python train.py --model="image flow-matching model" --dataset="aerial photos of the United States (SatlasPretrain)" --train_examples=203450 --image_size=32 --horizontal_flip=true --conditioning="none" --arch="dit" --objective="flow_matching" --cond_dim=192 --logit_normal_time=false --norm="rmsnorm" --activation="geglu" --mlp_ratio=2 --head_dim=64 --fused_qkv=true --qk_norm=false --inner_norm=false --moe="expert_choice" --num_experts=8 --moe_every=2 --expert_mlp_ratio=1 --experts_per_token=2 --shared_expert=false --patch_size=[2, 2] --layers=6 --width=192 --positions="learned" --optimizer="muon" --muon_scale="original" --lr=0.021 --momentum=0.85 --nesterov=true --orthogonalizer="newton_schulz_5" --adamw_lr_other_params=0.0008 --grad_clip=0.5 --steps=12500 --batch_size=128 --epochs=7.9 --lr_schedule="linear" --final_lr_fraction=0.1 --warmup_steps=2500 --weight_decay=0.004 --adamw_weight_decay_other_params=0
Rows from block 2 of a small image flow-matching model, named by matrix and row number. Rows with one number belong to one neuron. Each number is 128 + 24 x the weight over its row's rms, rounded and kept within 0 to 255. All counts start at 0. After the name is the row's rms in percent of the matrix's.
After each neuron's rows are labels from the 100 images, of 14976 (inputs lightly noised), where the neuron reaches its largest size: "colour at peak" is the nearest of a few named colours to the mean colour under the peak; "responds to" is what is common among them. Only what is clearly more common there than usual is listed. The data: aerial photos of the United States (SatlasPretrain). In brackets: how many of the 100.
# gate: MLP gate (model.blocks.2.mlp.gate.weight, 384x192), inputs 96-191
# fc1: MLP up (model.blocks.2.mlp.fc1.weight, 384x192), inputs 96-191
# fc2: MLP down (model.blocks.2.mlp.fc2.weight, 192x384, transposed), outputs 96-191

gate.130 127 [ 93 122 153 154 123 116  93 135 126  84 150  79 133 150 134 115 114 102 163 145 158 147 148 127 119 121 103 128 128 130  72 111  70 117 133 124 141 108  85 143 151 136 172 101 112 152 120 122 136  75 110 134 107  76 117 131 125 144 123 114 126 129 143 116  49 115 139 123 135 167 113 141 121 136 117  99 104 104 117 126 137 110  98 136 116 128 106 158 148 143 158 123 154 161 137 124]
fc1.130 114 [157 101 111 104 128 126 140 120 119 159  71 175 131 125 113 124 151 132 102 115  84  79 124 128 128 146 135 126 135 140 180 124 142 151 131 107 112 120 174 133 103 133 122 164 118 143 130 123 138 177 126 129 147 158 153 137 129 139 126 160 137 124  98 126 227 143 148 105 137 108 160 119 130 121 131 136 136 157 126 149  91 121 151 115 139 111 139  75  80 103 113 109 117 118 100 114]
fc2.130 118 [120 174 108 109 101 146 149 156 152 109 149 165 143 139 181 134 123 142  88 125 128 162  73 145 134 130 135 135 112 147 103 124 118 114 160  98 123 106 112 126 119 125 114 137 128  95 155 121 139 103 145 144 108 112  89 133 147 119 167 120 121 131 105  85 240 156 157  97 143 188 121 135 133 139 109 128 122 117 143 177  97 137 187 102 137 163 108 152  73 117 160 113 126 148 110 123]
colour at peak: grey (86)
responds to: building (78)

gate.332 074 [151 123 127 120 153 116 135 109 130 115 125 111 139 113 127 130 135 114 168 129 126 113 136 110 133 130 139 123 138 120 107   2 103 134 108 150 124  98 147 156 102 104 147  99 113  99 129 120 143 117  25 127 166 120 128 158 152 160 116  95 134 132 153 114 157 130  97 112 110 100 141 128 113 119 148 141 185  89 145 121 103 124 128 141 113  97 142 115 125 101 126 128 134 108 134 104]
fc1.332 120 [ 96 149 157 108 123 138 108 128 132 184 118  89 123 144 121 117  98 132 162 109 112 142  32 149 150 131 111 155 125 105 138 143 103 108 132 116  97 136 144 148 131  59 125 141 135 138 130 124 126 113 110 125 147 134 166 119 153 154 148 116 149 127 155 126 103 120 150  87 137 112 141  94 112  94  75 153 133 129 153 109 116 121  95  71 116 144 131 134 133 130 101  88 145 162  86 131]
fc2.332 107 [175 132 121  93 126 131 120  20 143  71 122 142 123 148  93 133 119 125 136 126 130 113 122 104 116 129 155 109 127 117 143 113 144 103 130 142 152 106 136 143 107 141 119 118 103 133 150 124 124 163 115 141  92 130 142 118 127  95 129 110 159 131 154 124 127 123 128 111 154 142 165  84 129  82  96 116 114 173 118  87 124 114  73 154 127 141 149 147 122 152 104 108 112 164 129 155]
colour at peak: grey (94)
responds to: building (80)

gate.292 085 [124 136 130 116  74 122 129 127 137 165  90 141  92 144 120 107  89 113  98 115 134 130 119 137 104 148  90 123 109 146 113 141 100  84 149 181 127 156 154 136 120 121  79 112 132 157 160 115 127 168 155 171 116 144 135 107  73 113 130 132 103 111 122 121 139 120  92 110  88 109 102 152 176 129 130 152  69 125 125 118 145  71 114 139 151 124 137 188 129 123 138 131 107 113 133 113]
fc1.292 095 [ 80 136 137 163 117 125  88 149  95 133 138 112  76 142 132 136 177 129 143 112 134 161 132 136 131 135 130 137  92 142 129  72 132  95  98 113 140  44 129 110 141 118 136 116 145  57  99 141 123 115  93  85 115 103  84 153 137 107 142 113 127 137 126 117 118 114 142 132 160 176 166 126  62 119 136 100 168 151 126 123 140 140 131 153 114 107  83 118 136 132 124  92 169  90  97 119]
fc2.292 083 [ 97 129 137 140 122 124 124 150 159 131 149 170 143 146 137 134 140 122 174 117 113 124 123 127 147 159 139 142  51 127 142 155 128 106 137 147 123 121 165  98 134 106 125 113 165 116 117 206 150 143 151 124 140 147 123 111  97 141 145 123  90  54 118 143 162  92 136 119 102  99 118 131 125 138 124 114 130 129 135 155  95 135 155 142 139 137 160 134 123 122 122 107 136 125  91 156]
colour at peak: pink (26)
responds to: building (74)

gate.14 132 [108 146  63 141  93 186 111 130 119 118 150 128 134 157 105 139 108 130 131 110 110 141 135 109 117 132  92 147 121 110 105 121 111 128 109 165 144 121 113 123 106 112 134  72 120 133 135 128 118 137 130 128 143 112 146 108 111 155 129 105 134 132 107  97 125 141 114 124 111 231 133 138 155 128 123 119 129 127 154 156  86 114 113 140  88 164 105 107 124 134 147  79 152 115  59  90]
fc1.14 108 [109 130 126 144 127 145 100 110 165 120 137 110 114 145  95 158  95 124 161 149 169 112 109  78 129 165 147 100 122 111 107 120  94 127 154 149 156 117 109 117 105 124 141 114 147 146 171 124  96 143 136 117 148 168 132 119 127 121 147 135 116 117 124 128  97 121 152 119 115 104 123 136 125  93 154  95 145 136 156 124 146 136 131 124 179 168 108 153 124 152 143  83 155 145 117 120]
fc2.14 128 [153  85 152 162 139 119 169 134 142 124 108 137 128 125 102 105 116 141 118 117 141 118 135  83 122 142 121 143 140 100 122 145 157  69  92  93 125 112  86 108 149 129 110  62 120 123 110 130 165 181 158 108 153 177 116 109 108 125  93 142 182 132  98 164 128 119  94 156 123  94  88 110 126 153 141 111 120 123 167 126 130 111 155 125 129 139  74 116 124 151 119 127  86 129 165 155]
colour at peak: brown (72)
responds to: building (80)

gate.127 088 [112 136 147 153 145 146 142 168 124 101 125 116  95 152 134 149 125 133 111 148 128 160 133 115 171 127 152 114 152 106 136 134 122 147 132 163 123 110 100  97 126 134  97 161 126 103 148 137 158 154 104 138 108 149 143 141 134 132 118 157 134 130 171 134 121 163 153 110 148 151 117 105 107 118 162 123 153  86 152 147 111 100 141  99 121 159 144 165 143 122 127 107 105 122  93  93]
fc1.127 093 [147 144 114 182 110 147 144 128 152 111 151 119 148  86 149  84 142 104 127 141 164 140 150 177  98 164 105 141 109 129 124 154 136 141 130 132 107 155 134 183 153 103 125 100 153 167 166 125  98 113 142 135 147  94 144 152 149 155 107 130 115 110 133 104 135 120 131  88 105 107 135 160 146 154 120 123 114 133 135 117 157 132 142 146  90 111 182 114 139 137 106 137 132 119 163 152]
fc2.127 092 [125 135 125  85 123 145 127 110 117 159  95 149 131 137 142 116 152 142  94 118  93  95 125 122 125 124 153 148 165 124 129 162 171 127 114 107 155 171 152 165 134 141  99 121  70 131  97 106 106 150 119 115 124 132 151 115 141 146 101 103 123 110 148 148 188 110 146  64 115 109 128 110 130 132  77 141 141 109 161  89  97 114 158 154 126 141 132 144 152 130 123 123 101 150 107 133]
colour at peak: brown (81)
responds to: building (69)

gate.121 123 [134 115 120 113 167 143 124 131 127 104 118 171 115  99 175 125 114 135  68 115 151 142 104  88 112 122 139 120 115 106 109 132 127 108 107 152 144 132 154 110 177 109 135 123 148 130 132 115 107 114 149 123  88 122 129 107 111 112 149 114  96 122 148 110 127 132 123 167 189 121 107 122 146  95 145  82 112 133 131 124 115 151 171  92 134 134 109 164 119 140 135 101  96 127 107 225]
fc1.121 128 [ 94 116 116  88 130 134 163 135 150 125 127 145 126  87 141 143 126 137 129 109 137 127 147 112 185 114 164 124 121 101 137 142 138 121 189 137 187 122 128 127 157 123 114 138 159 118 107 133 123 138 143 133 124 130 128  98  70 122 148 129 111 121 113  92 127 115 123 185 151 125  98 109 152 113 152  77 119 125  98 129 177 152 164  78 130 136  91 141 115 128 161 136 126 160 151 190]
fc2.121 132 [118 125 110 113 144 182  67 108 140 100 135 147 134 150 147 125 161 152 154  90 100 123 114 118 191 125 134 152 126 100 138 155 115 130 110 122 145 162  95 108 143  92  97 178 144 114 139 141 134 119 102 152 117 115 130 158 131 138  90 129 180 130 113  86 150 151 121 121  87 142 163 133 118 123  77 121 130 124 102 111 126 131 169 125 126 178 130 100 120 141 111 129 105 100 120 161]
colour at peak: pink (30)
responds to: building (91)

gate.77 084 [132 105 154 124 126 112 146 120 122  99 129 118 132 139 149 108 145 119 106 146 146 163 152 130 158 110 125 157 122 130 141  72 119 156  64 110 107  86 107 170 122 134 153  92 107  91 155 141 126 141  97 103 129 112 143  98 113 161 177 110 141 127 148 136 105 133 106 166 150  95  86 104 128 149 110 129  97 137 118 139  93  81 129  93 165 104 103 106 157 110 132 138 105 124 150 104]
fc1.77 099 [118 138 128 135 141 151 174 111 136  99 124 128 116  95 143 126  81 130 124  83 114  49 109 115 130 135 126 144 137 164 144 137 168 123 138 128 141 122 111 172 143 180 121 107 111 127 122 131 153 135 159 136 125 122 123  90 131 110 100 142 177 126  72  89 130 172 158 124  83 153 143 114 174 106  87 119 140 135 155 143 135 125 136 140 139 157 151 130  97 157 104 115 142 125  81 134]
fc2.77 098 [110  95 132 181 127 161  87 145  85 143  95 136 142  84 174 140 138 123 122 153 119  77 147 130 151 101 133  98  96 167 122 143 125 124 135 113 158 142 123 104 135 136 146 116 115 124 119 131 123  79 137  78 124 141 142  98  88 125 103 110 104 140 122 139 121 116 124 106 140 131 136 113 131  70 110 123 113 136 153 107 101 105 125 108 130 143 121 147  76 146 110  97 159  83 140 155]
colour at peak: pink (53)
responds to: building (78)

gate.111 115 [135 144  90 136 135 115 101 138 101 173 142 115 122 150 122 120 121 149  94 140  87 128  99 122 109 120 129 143 121 110 152 154 146 100 200 126 124 103 139  70 184 130 140  94 140 145 163 121 166 123 144 132 149 157 123 145 126 112 100  84  88 134 122  95 178  82 156 146 149 147 152 115  90 126 154 119 141 108 133 121  83 112 139 146 151 124  93 125 154 148 172 113 142 141 157 174]
fc1.111 107 [139  88 138  87  90 135 131 104 147 111 114 144 136 147 118 145 117 112 126 114 188 152 117 141 132 134 126 125 175  97 144 141 141 131  94 144  93 129  63  98 142 149 118 130 115 114 124 134 130  96 117 117 131  91 119 140 148 149 172 123 124 133 141 142 103 144 104 174  92 113  82 131  92 108 153 121 117 127 133 158 109 110 117  96 110  63 144 148 107  80  94 144 141 154 182 156]
fc2.111 128 [142 171 130 133 126  96  91 138 114 146 162 101 114 137 124 118 109 155 152 123  65  79 164 143 117 150 148 143 134 111  33 125 167 135 129 146 149 119 196 134 140 106 100 162 106 124 139 125 166 102 110 167 118 134 121 155 126 156 136 137 146 122 141 106 126 105 131 145 133 136 145 113 131 138 134 123 139  96 125 113 131 114  93 127 124 130 161 141 161 176 182 159  98 119 170  99]
colour at peak: brown (68)
responds to: building (73)

gate.360 102 [147 122 112 160 123 130 172 140 141 140 111 103 102 104 126  84 118 131 122 103 109 129 165 127 118 101  98 112 113 136 163 123 130 133  96 175 112 113  95 145  75 109 104 143 168 107 154 112 141 142 115 122 131 137 144 124  99 133 132 146 164 109 100 103 173 131 133 124  95 137 150  91 126 136 165  79 123 160 103 133 132 115 147 135 126 170 117 150  90 151 138 102 144 135 116 121]
fc1.360 112 [ 85 104 167 145 129 146  77 144 127 152 135 171 135 143  99 135 109 124  91 117  97 103 105 140 151 158 111 135 117 122 102 126 128 140 190 132 160 148 144 100 130 167 169  98 113 149 109 119  64 169 127 146 129  78 142 141 133 154 130 144  87 130 130 137 106 130 117 118 124 161 110 130 117 138 106 134 136  98 159  89 150 145 122 114 135 103  83  72 165 100  99 116 131 155 134 103]
fc2.360 106 [151 155 162 138 100 128 157 128 119 173 164 146 111 132  99 155 137 135 211 103 100 105 160 117 156 131 100  99 139 138 141 151 148 124 123  95 162 120 159 116 133 145 137 126 115 148 131 129 119 146 134 184 129 104 136 127 137 190 140 112 150 122  64 136 115 136 147 105 135 105 115 137 139 130 147 159 152 157 143 131 177  84 143 141 136  84 146 169 143 162 145 131 108 112 104 136]
colour at peak: grey (82)
responds to: building (76)

gate.80 097 [133 108  98 112 128 136  98 144  68 116 141 144 115 114  95 138 143 105 157 102 140 165 112 115  68 108 134 112  96 158  98 110 118 135  87 177 163  99  74 113 117 122 133 155 126 128 100 134 146 144 134 100 130 113 141 134 120  97 121 125 136 128 134 144 142 175 139 138 101  92 123 120 114 117 164 137 169 138 140 113 114 159 145 133 111 166 105 110  96 123 140 140  84 144 106 136]
fc1.80 093 [127 144 126 113 136  88 165 108 159 146  84 108 141 136 168 112 137 118 111 136  94 116 159 134 173 112 138 135 170 129 155 158 145 138 128  67  77 124 160 137 147 140 148 112  98 126 122 123 115 152 108 167 121 153 114 124 155 150 150 156 131 144 110 123 101  99 137 121 140 156 161 152 183 155  65 120 109 126 100 121 166  71 117 139 133 129 120 121 147 153 109 109 154 115 126 119]
fc2.80 099 [132 148 137 130 144 147 129 139  83 104 117 154 137 132  98 143  94 116 122 133 155  82 126 135 139 128 117 112 118 123  88 142 109 109 116 109  97 116  93 136 160 124  91  89 147 158 115 143 140 151 160 144 142 144 154 146 128 151 170 154 127 137 115 148  99 124 128 137 159 101 120 129 122 110  84 131 127 136 129  87  89 139 113 146 135 160 160 118 124 176  96 143 110 103  99 202]
colour at peak: white (44)
responds to: building (87)

gate.163 109 [143 101 112 184  85 139 112 160 102  83 140 161 141 154 124 184 115 106 100 131 112 129 148  43  93  83 154 133 102 133 125 101 110 107 103 155 111 148 114 111 115 138 136  97 147 122  81 132 163 138 179 122 101 118 146 113 132  81 120 129 182 138 116 114 142 135 129 124 144 103  97 113 164 119 125 151 127 116 135 144 139 115 150  90 121 166 125 163 144  99 113 142 106 116 123 120]
fc1.163 111 [149 107 130  74 126 104 133 136 161 138 122 166 139 135 168 152 130 103 147 138 125 123 118 137 150  92 189  72 108 158 128 103 105 141 121 142 109 126 144 116 109 121 142 138 129  88  91 134 115 100 105 127 181 114 117  79 179 183 121 157 148 121 114 137  98 134 132  94 131  76 190 131 126  94 128 106 134 104 163 102 127 134 114 145 130 125 140  82 117 118 138  91 123 105 170 104]
fc2.163 099 [116 157 105 110 122 161 106 140  83 136  98 147 125 137 151 125 101 135 142 129 103 123 109 101 140 115 141 112 114 163 132 131 130 107 118  85 105 103 125 119 144 101 118 105 151 144 106 120 139 148 149 106 111 112  96 188 145 126  61  84 155 152 137 151 120 149  95 133 169 118 135 160 133 167 142 141 147 143 164 123 130 159 126 115 124  67 151 155 162  90 140 121 130  95 125  85]
colour at peak: grey (83)
responds to: building (79)

gate.42 100 [112 111 124  85 137 103 150 118 138 107 105 161 109 150 116 121 117 138 118 128 140 140 149 104 113 150  93  80 121 158 121 153 111 138 148 171 105 177 138 128 102 109 103  89 117 198 128 117 120 122 130 157 115 150 141 129  97 164 119 165 142 128 107 193 106 106  83 122 104 155 137 146 158 118 138 131 127 111 143 154 114 141 125 105 134 125 131 167 149 133 118  94 126 150 100 121]
fc1.42 107 [119 147 154 122 130 126 131 160 145 111 108 151 123 111 158  87 115  97  89 109 146 128 136  69  85 125 142 118  89 158 114 144 125 148 124 168 145 181 152 104  91 123 100 128  93 174 115 119 118 138  97 112 133 144 180 164 122  68 138 127 133 134 128 137 120  87 101 130 160 103 154 102 181 134 130 118 152 114 158 137 123 113 160 146 115 139 145 145 135 136 113 124  97 118 141 127]
fc2.42 098 [119 113 143 115 130  99 125 123 120 122 140 156 119 109 142 127 120 120  92 139 163 139 131 104 114 136 147 146 213 150 104 141 148 145 132 165 154 131 101  82 169 129 126  87 116 171 135 112 142 132 109 144 158 143 123 109 113 140 127 129 110 255  94 102 126 138 100 142  82 148 163 152 129 138 102 126 134 129 141 140 146 102 118 173 138 151 131 115 131 122 138 129 127 118 108 113]
colour at peak: pink (35)
responds to: building (75)

gate.238 111 [112  90 158 124 127 107 125 119 127 151 135 119 134 126 150 137 104 120 130 155 150 163 180 101 134 133 126 149  89 113 103 110 156 155 122 123 122  66 119 149 145  89 158 131 124 127 175 133 140 160 108 136 114 144 173 147 152 152 122 177  94 114 145 129 144 105 141 135 145 113 109  47 124 104 118 100 139 151 178 133 155 136 101 126 148 130 129 110 143 104 173 116 125 145 110 136]
fc1.238 105 [141 171 114  79 135 147 114 132 129 159  87 124 121 146 146 100 136 104 105 118 142 110 122 157 139 119 113 124 147 155 142 103 114 103 159 104 130 135 127 152 149 161 134 102 174 126 153 126 142  91 147 124 112 132 114  82 162 117 158  98 137 119 149 159  98 154 107 161 103 146 146 142 116 138 124 139 152 131 127 149 130  75 148 102 110 121 171 122 159 180 154 140 173 155 169  76]
fc2.238 123 [184 124 136  87 105 149 124 150 105 120 163 122 117 140 158 188 141 160 100 149 107 151 151 101 107 133 111 118 133 113 142 150 223  91 142 143 100 132 138 123 109 103 104 138 135 128 132 134 101 160 177 139  98 133 143 162 161 147 147 120 137 121 142 139 122 135 135 116  66 110 131  59 131  77 128 142 127 154  83 112 134 182 153 143 120 100 158 123 138 156 170 165 132 131 153 140]
colour at peak: grey (86)
responds to: building (76)

gate.93 104 [146 121  87 168 154 108 164 173 135 111 127 111 134 130 128  84  81 158 134 161 120  87 117  99 127  96 103 169 129 122 154 137 135 171 112 158 117 133 153 153 140 149 142 109 127 131  95 116 140  73 117 103  91 116 110 166 107  99 166 103 106 100 126 148 127 126 107 120 135 115 133 110 127 123 125 108 137 146  81 120 143 168 140 109 155 132 164  90 163 118 125 155 110 152  86 172]
fc1.93 087 [143 133 101 131 117 113 157  83 148 163 142 137 123 143 148  97 124 145 144 141 110 126 173 172 147 157 137 121 117 148 127  93 121 146 127 119 125 165 136 121 139 158 125 117 119 139  94 138 160 126 137 154 151 189 195 127 146  93 112 137 153 100  90 143 144  88 137 144 121 134 117 165 127 122 130 158  47 120 145 126 147 111  86 115 143  89  96 166 120 101 149 157 122 140 170 109]
fc2.93 084 [124 164 105 129 121 151 114 118  97 152 134 113 148 139 117  91 183 128 129 143 127 143 147 169 129 151 128  88 122 124 113  61 150 127 138 149 174  83 168 114 137 140 162 126 129 141  89 116 143 109 124 102 136 133 130 133 145 105 122 120 121 114 163 173 144 116 113 131  84 149 122 128 128 138 120 181 113 101 151 109 130 160 166 184 127 161 167  90  67 137 178  98 134 110 159 101]
colour at peak: white (73)
responds to: building (93)

gate.185 127 [ 77 162 159 160 117 112 118 136 126 111 167 113 131 136 129 111 106 135 151 143 230 144 125 124 150 123 137 141 137 140 101  92 116 107 125 117 183 131 105 164 121 108 199 103  67 136 133 119 135 123  99 117 124 119 126  90 146 145 143 148 105 137 141  99 103 130 136 135 126 129 130 126 114 152 107 116 102 100 119 177 124 137 144 119 115 141  88 131 141 155 147 131 123 122 151 144]
fc1.185 114 [120  99 159 124 145 166 148 113  96 160 134 125 150 118 105 143 129  98 127  88 136 111 132 154 136 156 151 154 113 110 161 146 116 139 112 151  82  87 103 123 147 139 120 154 144 133 132 115  97 153 174 118 121 161  56 161 131 121 131 117 153 134 145 145 164 123 150 154 156 112 136 145 137 109 160 116 110 141 119  77 163 160 114 139 162 118 151 155 144 109 118 121  95 126 119 110]
fc2.185 127 [143 214  52 123 127 145 162 116 148  81 164 102 118 133 203 111 134 139 142 144 143 114 119 147 133  94 194  87 107 148 144 128 137  78 144 130  88 149 141 140 101 124 169 120 132  93 110 107 124 102 146 138 115 122 188 139 135 107 157 122 114 138 141  75 158 145  97 127 112 134 137 123 127 131 151 120 124 132 105  67 148 115 126 123 119 141 106 127 140 129 174 136 156 125 140 142]
colour at peak: grey (92)
responds to: building (77)

gate.83 088 [111 148 111 119 105 116 115 146  82 153 132 120 147 133 135 112 125 150  79 134 121 138 114 105 118 152 144 161  97  93 128  91 133 124 114  99 110 113 110  99 126 141 122 138 132  86 115 155  95  86 107 157 108 149 166 104 134 153 102 122 130 111 139 100 132 161  78 109 107 108 121 141 169 156 106 145 144 146 131  93  93 101 114 134 111 179 155 103 112 145 136 153 134 143 153 125]
fc1.83 105 [133 101 102 144 125 137 150 133 126 127 147 139 123 163 174 120 102 135 117 147 127 117 153  94 123 152 162 113 148 126 148 142 158 143 136 177 152 127 184 102  86 120  83 105 134 148 140  99 104 100  83 157 111 156 143 150 140  98 130 141 127 118 129 165 143 161 109 140 109 144  99  99 122 144 102 157 131  84 133 114 145  51 135 146 111 102 160 155 156 145 134 121 124 139 163 131]
fc2.83 100 [128 136 150 134 132 146 125 143 149 105 133 145  79 132 105 143 121 124 109 113 187 115 138 115 119 134 137 121 166 148 116 123 111  87 110 110 146 127 129 132 175 126 175 115 122 142 158 215 160 126 115 135 108 134 132 146 111 107 111 137 129 184 148 143 129 149 136 135 156 134 106 136 130 127  53 111 109 122 127 136  80 140 121 145 129  98 153 138 126 152 138  98 111 116 138 161]
colour at peak: pink (35); white (30)
responds to: building (87)

gate.105 114 [141 169 128 118 118 131 131 112 134 104 125 181 115 126 121 112 103 145 113  92 117 111 106 133 138 118 120 127  98 161 164 106 137  63 114 117 118 112  96 133 133 185 133  91 122 147 175 126 128 146 149 118 134 128 118 137 137 112 120 105 152 117 132  91 133 157 177 137 119 151 117 109  95  90 129 110 131 124 105 110 127 100  66 100 176 123 130 137 138 112 130 105 124  85 163 148]
fc1.105 103 [128 132 136 190 139 116 135 156 120 113 161 135 117 130  74  95  92 121 110  87 138 105 142 123 158 126 113 153 106  61 149 138 159 130 102 160  80  99  80 107  94 126 142 114 148 134 157 122  84 138 151 117 101  84 166 155 123 178 122 100  98 141 120  91 140 170 110 154 118 106 108 136 113 131 182  98 151 128 154 133 153 140  91 116 154 170 130 117 103 111 104 128 155 122 124 115]
fc2.105 100 [127 136 122 124 101 121  80 130  76 133 140 151 134 131 116 138 121 113 117 136 119 106 145 115 147 118 166  88 119 114 108 137 126 143 126 110  95 156 146 174 114 127 149 128 142 104 180 134 189 100 169 102 108 125 131 136 146 130 153 132  74 120 156 158 128 110 119 178 151 112 104 128 138 112 138 106 123 137 144 146 145 172 137 104 122 122 152  83 104 109 165  82 128 119 168 144]
colour at peak: grey (91)
responds to: building (84)

gate.343 122 [128 106 159 111 131 102 142 107 142 110 130 142 120 119 114 127 194 130 108 136 122 126 141 157 135 142 121 120 124 172 130 130 162 136 140 102 118 130  96 156 121 143 121 163 147 135 152 129 147 119 111 133 117 208 148 113 151 146 143 127 139 118 144 155 141 107 140 116 137 119 171 119 113 163 168 130 137 165  89 112 119 110 129 104 151 132 171 138 130 164  81 172 106 136 161 124]
fc1.343 106 [ 99 139 145 128 140 145 107 133 156 154 160 109 144 104 147 137  88  88 166 136 133 128 119 123 123 112 154 141 156  85 129 130  94 107 117 171 155 144 176 121 140 153 131 129 119 137 103 117  94 159 143 129 157  39 139  96 109 128 103 125  85 122  91  89 124 113 130 100 134 104  92 132 136  83  91 147 137  94 153 148 103 132 119 132 105 105  81 119 131 137 154 123 127 140 106 121]
fc2.343 131 [ 97 129  60 148 133 140 117 117 128 140 124 170 131 146 143 111 105 103 135 136 109 144 126 148 130 153 128 143 164 126 114 118 132  71 151 179 147 141  93 107 134 101 122 107 152 151 108 126 119 141 143 154 180  87 116 147  73 119 141 115 117 133 126 124 112 148 121 129 155 144 106 126 131 149 145 131 134 142 133 114 110 137 144 129 118 145 156  97 138  91  77 129 129 132 155 139]
colour at peak: pink (38)
responds to: building (73)

gate.145 095 [ 80 128 128  98 103  97 142 131 119 122 142  91 117 155 128  93 124  74 131 142 160  83 161 122 166 100 107  98 124 120 107 132 154 182 178 115 142 126 151 124 102 123 112 162 130 100 144 123 128 154 137 126 160 124 146 137 127 141 144 130 147 116  92 144 173 114 144 128 169 125 113 107 126 128 135 146 153 109 163 148 135 120 131 138 127 100 114 142 159 115 146 190 133 155 141 146]
fc1.145 110 [128 117 170 135 159 148 106 113 129 143  95 177 133 129 102  85  89 155 127 129  96 107 144 126 124 134 111 124 100 140 144 139 164 103 138  90 124 134 139 109 128 119 155 115 148  68 159 129 120 132 136 125  85 196 118 125 123 132 127 118 101 113 147 118 163 145  92 136 106 133 132 118 111 120  95 143 122 150 123 127 141 146 161 110 148 142 111  78 139 114 124  99 145 147 173 158]
fc2.145 090 [144 135 111 166 113 138 140 118 160 130 139 158 119 145 124 151 140 145 106 132 135 127 125 114 133 133 137 150  78 113 170 158 134 145 157  86 121 108 152 140 122 113 149 154 153 140 144 159  88 140 142 137 112 139 158 120  91 130 138 106 152 137 125 128 139 126 207 109 121 105 127 121 125  94 121 118 166 122 124 147 169 104 150 121 126 105 109 130 109  93 135 112 123 131 173 109]
colour at peak: grey (85)
responds to: building (77)

gate.62 104 [ 91 138 108 141 123 146  92 180 134 128 120 119 134 127 119 140 128 121 126 119  93 121 144 141 130 149 114 142 127 134 109 106 117 130 118 129 122  79 132  98 121 108 121 151 135 166 136 130  90 141 131 113 145 114 125 144  94 109 102 126 121 133 167 136 100 114 136 149 130 151 155 102  82 149 127 160 153 133 132 150 146 123 145  99 132 120 128 150  90 126 156  67 120 199 117 130]
fc1.62 076 [ 69 112 147 103 176 130 119 122 127 127  96 138 105 120 112 164 113 106 122 108 129 138 144 146 142 170 133 160 164 118  75  52 103 131 109  72 163 101 123  95 122 100 132 145 148 173 114 114 101 156 132 152 128 126 142 158  79 122 113 149 112 133 146 124 127 144 108 123 163 160 102 129 149 118 113 144 143 118 114 118  87 117 147 100  90  99 156 142 169  79 138  86 145 132 131 127]
fc2.62 090 [148 145 102 154 143 125 140 114 131 133 117 111 109 120 132 131 144 120 127 111 144 100 114 103 120 131 121 127 120  78 123 176 134 100 134 111 135 156 106  96 141 169 171 110 105 163 116 115 101 152 180 173 122  99 146 137  94 136 157 128 155 122 102 136 139 143 116  90 130 108 158 107 118 120 110 133 158 108 123 143 105 117 125 123 131 147 127 101 124  71 161 175 146 171 160  98]
colour at peak: grey (91)
responds to: building (97)